config = dict(
    model='encoder-decoder audio transcriber',
    dataset='read English sentences (LibriTTS-R)',
    train_examples=15625,
    n_mels=40,
    hop_length=160,
    input='log_mel',
    spec_augment=True,
    win_length=512,
    tokenizer='word',
    vocab_size=8027,
    encoder_arch='quartznet',
    encoder_norm='batchnorm',
    encoder_activation='silu',
    encoder_channel_attention='se',
    encoder_depths=[2, 4, 2],
    encoder_kernel_size=17,
    encoder_stem='single',
    encoder_widths=[96, 112, 144],
    fusion='prefix',
    label_smoothing=0.05,
    decoder_width=128,
    decoder_layers=7,
    decoder_norm='layernorm',
    decoder_norm_position='pre',
    decoder_activation='gelu',
    decoder_mlp_ratio=6,
    decoder_head_dim=32,
    decoder_fused_qkv=False,
    decoder_bias='all',
    decoder_qk_norm=False,
    decoder_layer_scale_init=0.01,
    decoder_parallel_block=False,
    decoder_dropout=0.1,
    decoder_inner_norm=False,
    decoder_kv_group_size=2,
    decoder_positions='learned',
    decoder_prefix_bidirectional=True,
    decoder_connector='mlp',
    decoder_tie_embeddings=False,
    init='kaiming_normal',
    residual_init='zero_last',
    optimizer='muon',
    muon_scale='spectral',
    lr=0.023,
    momentum=0.9,
    nesterov=False,
    orthogonalizer='newton_schulz_5',
    adamw_lr_other_params=0.00073,
    grad_clip=1.0,
    steps=8900,
    batch_size=64,
    epochs=36.5,
    lr_schedule='cosine',
    final_lr_fraction=0,
    warmup_steps=440,
    weight_decay=0.01,
    adamw_weight_decay_other_params=0.05,
)
Rows from block 2 of the text decoder of a small encoder-decoder audio transcriber, named by matrix and row number. Rows with one number belong to one neuron. Each number is 128 + 24 x the weight over its row's rms, rounded and kept within 0 to 255. All counts start at 0. Numbers have three digits each. After the name is the row's rms in percent of the matrix's.
After each neuron's rows are labels from the 100 texts, of 14976, where the neuron reaches its highest value: "tokens" is the input token at the peak. Only what is clearly more common there than usual is listed. The data: read English sentences (LibriTTS-R).
# fc1: MLP up (decoder.blocks.2.mlp.fc1.weight, 768x128), inputs 64-127
# fc2: MLP down (decoder.blocks.2.mlp.fc2.weight, 128x768, transposed), outputs 64-127

fc1.666 106:135094140105147159114119104150086134144119182124131135125110139095118107110151117121109118137082113111147118116122148120148156120129072166059130123122121135134141118137111135101165175144153083
fc2.666 113:137141106083143155125129117108130173127123123178146155113151121138151115173176113127122130141140130161098120119135111103111146097108123156125153144125150148149139119127157144076119104144198149
tokens: "mr"

fc1.37 098:128109134124157125128139125115197178110103138110129158116116156128107120151161116120121182119134110150135121127158111094145144147094153148158141119100122129143125118127121048122150156073109126
fc2.37 089:134166141103115105114095138125150104119107131121133124149094101155192108116135121121157153154112102128065111121110120133147103109163122163128111126143150166105144107127127117152139118154128158
tokens: "quiet"; "returned"

fc1.201 118:079144113174127109135118095057130107120122132130131124166104134129119133110121053151122125102175172128125152117099139116140144118144172159146133118155120083145128100110125106139155147127140131
fc2.201 118:103142087116071133151115086160125153098124080108121137139136136107132149148127156161082124143099134119161151117138138119152109128164165119131098094162065110117131112172120138134132120135148167
tokens: "day"; "asking"; "can"; "care"

fc1.710 084:166147096148112154110139126154150101123095173088127162138118147096144080084129126139132117151145120109066121115068128107149136108150123104120163102086112135128113117153163130096085159145126127
fc2.710 086:099104140122109142107163127090149142115119155108102138137165138084122152109132149149178131157165118107111103144144131108151123166145108080101122092124132160122112105161087130128168121129139124
tokens: "would"; "god"; "will"

fc1.434 101:139150121117104080159135080116129137121095129147098142117111174082140115089101113153152179131120166157141149098104133105137128103131104128147138154140114130112107089119113106133101150157145176
fc2.434 102:127151116174139138112143113115133119176114134128149156095131145133166113093138174169098135109143117148090100085151157131117111176130139104120133148082138123101139130129139125117098149131104115
tokens: "that"; "he"

fc1.725 098:152105165104078120096187116148130159158101170143151111099078128098149134153104107151142127190093138104189116130133123133156128149150088105170110128117151094117136132100151152101107120127097122
fc2.725 093:140116154154102106116141101138131128140119146163109181129131117154158128123147137085130111106147107099140123125137127154132095187115116125158099133181134139163147100119108121119116106103076129
tokens: "mr"; "father"; "home"

fc1.488 103:059130123124133126172141122177181135127117132174136126176128170131127134169134113126153132124135122107108159145100127116119096108111107115125160173147127101120108110129123106179133100171084116
fc2.488 099:129190116103141124171119172133104123101127106100140119139129136164138104143099143127104139102124147152156112120087138102066087150104094113175116173161123131172118092146145150134084139089088112
tokens: "day"; "great"

fc1.249 102:137161147116131151117153112096120128159124151118111140113145132116132125150158100103118148101105153121118118101095106129090144080126110152134161171147115147137121127140083107077181113164140146
fc2.249 100:143138129117129126184150107120127124119134159182115156119111174148119173133120125152147143111143089138157151114165124217101098132079100132108157131122107101093127097136165120153113134173131172
tokens: "that"; "if"; "which"

fc1.7 112:140128103145186110099126119160139110098095151176130150108098103095099131061113113141142057149137135127138138102089133129143148140130128109105197151155108119168118123126138117077166109141133105
fc2.7 107:165112102129122106163144154107086137133145088101172145073140153113120156122175156120136127145145129140100133136118095106099106106126113116128109086152119146110127127179142126123081099114129134
tokens: "would"; "most"; "must"

fc1.219 081:092166148092074108122182136142108149093138133137133142138105119154098147151137116134118172138125113123115110124071130144133145101134090152121125145084130118152138147075146134150121107152116125
fc2.219 083:107146150095144194117103113121164118138143136107113104129098157109150142125093085127102143103086144133095085127099149134130118134087177133124154143127123081097151117166123161189153114124114093
tokens: "that"

fc1.372 097:103112105119110175097154190105150108154134102118124130089100120091083138145114089160137121155201145108113142152091108124116147112126129151151132115114111160184159108090149096128141157155119115
fc2.372 103:102119113108138141129124129093110155106086125163126139158141117178147130128081099195133116087161144102083145134126121141070117157115131129131118112115136143142124189153156168116118121150119142
tokens: "mr"; "more"; "some"; "won't"

fc1.131 091:164143133101160123129146127159136096127087111118101107116079204159125146122114097098157126130149095130129141151114136115139160143141164105132120178153139144131110096127090193115124153159158127
fc2.131 086:160133154130107129148114111169139124122092096133145118110165071169131119137134148114080093139191111112110114144139100096120124161121110124140135132105158143113111128153126136135082090096132162
tokens: "that's"; "therefore"

fc1.254 107:104118087097145123129158125131113126115099169097110138062127138119147108109124112151114106181133132158122143104093132101141126133172179146100167136109129141113106119117176072108145125126123129
fc2.254 110:145079101132138116159114136191124129112146097101176132096155119116163122111098139196144170141148128124144116110113110137116135091148094107100170118146166131119098143170113138139105115131131112
tokens: "would"; "and"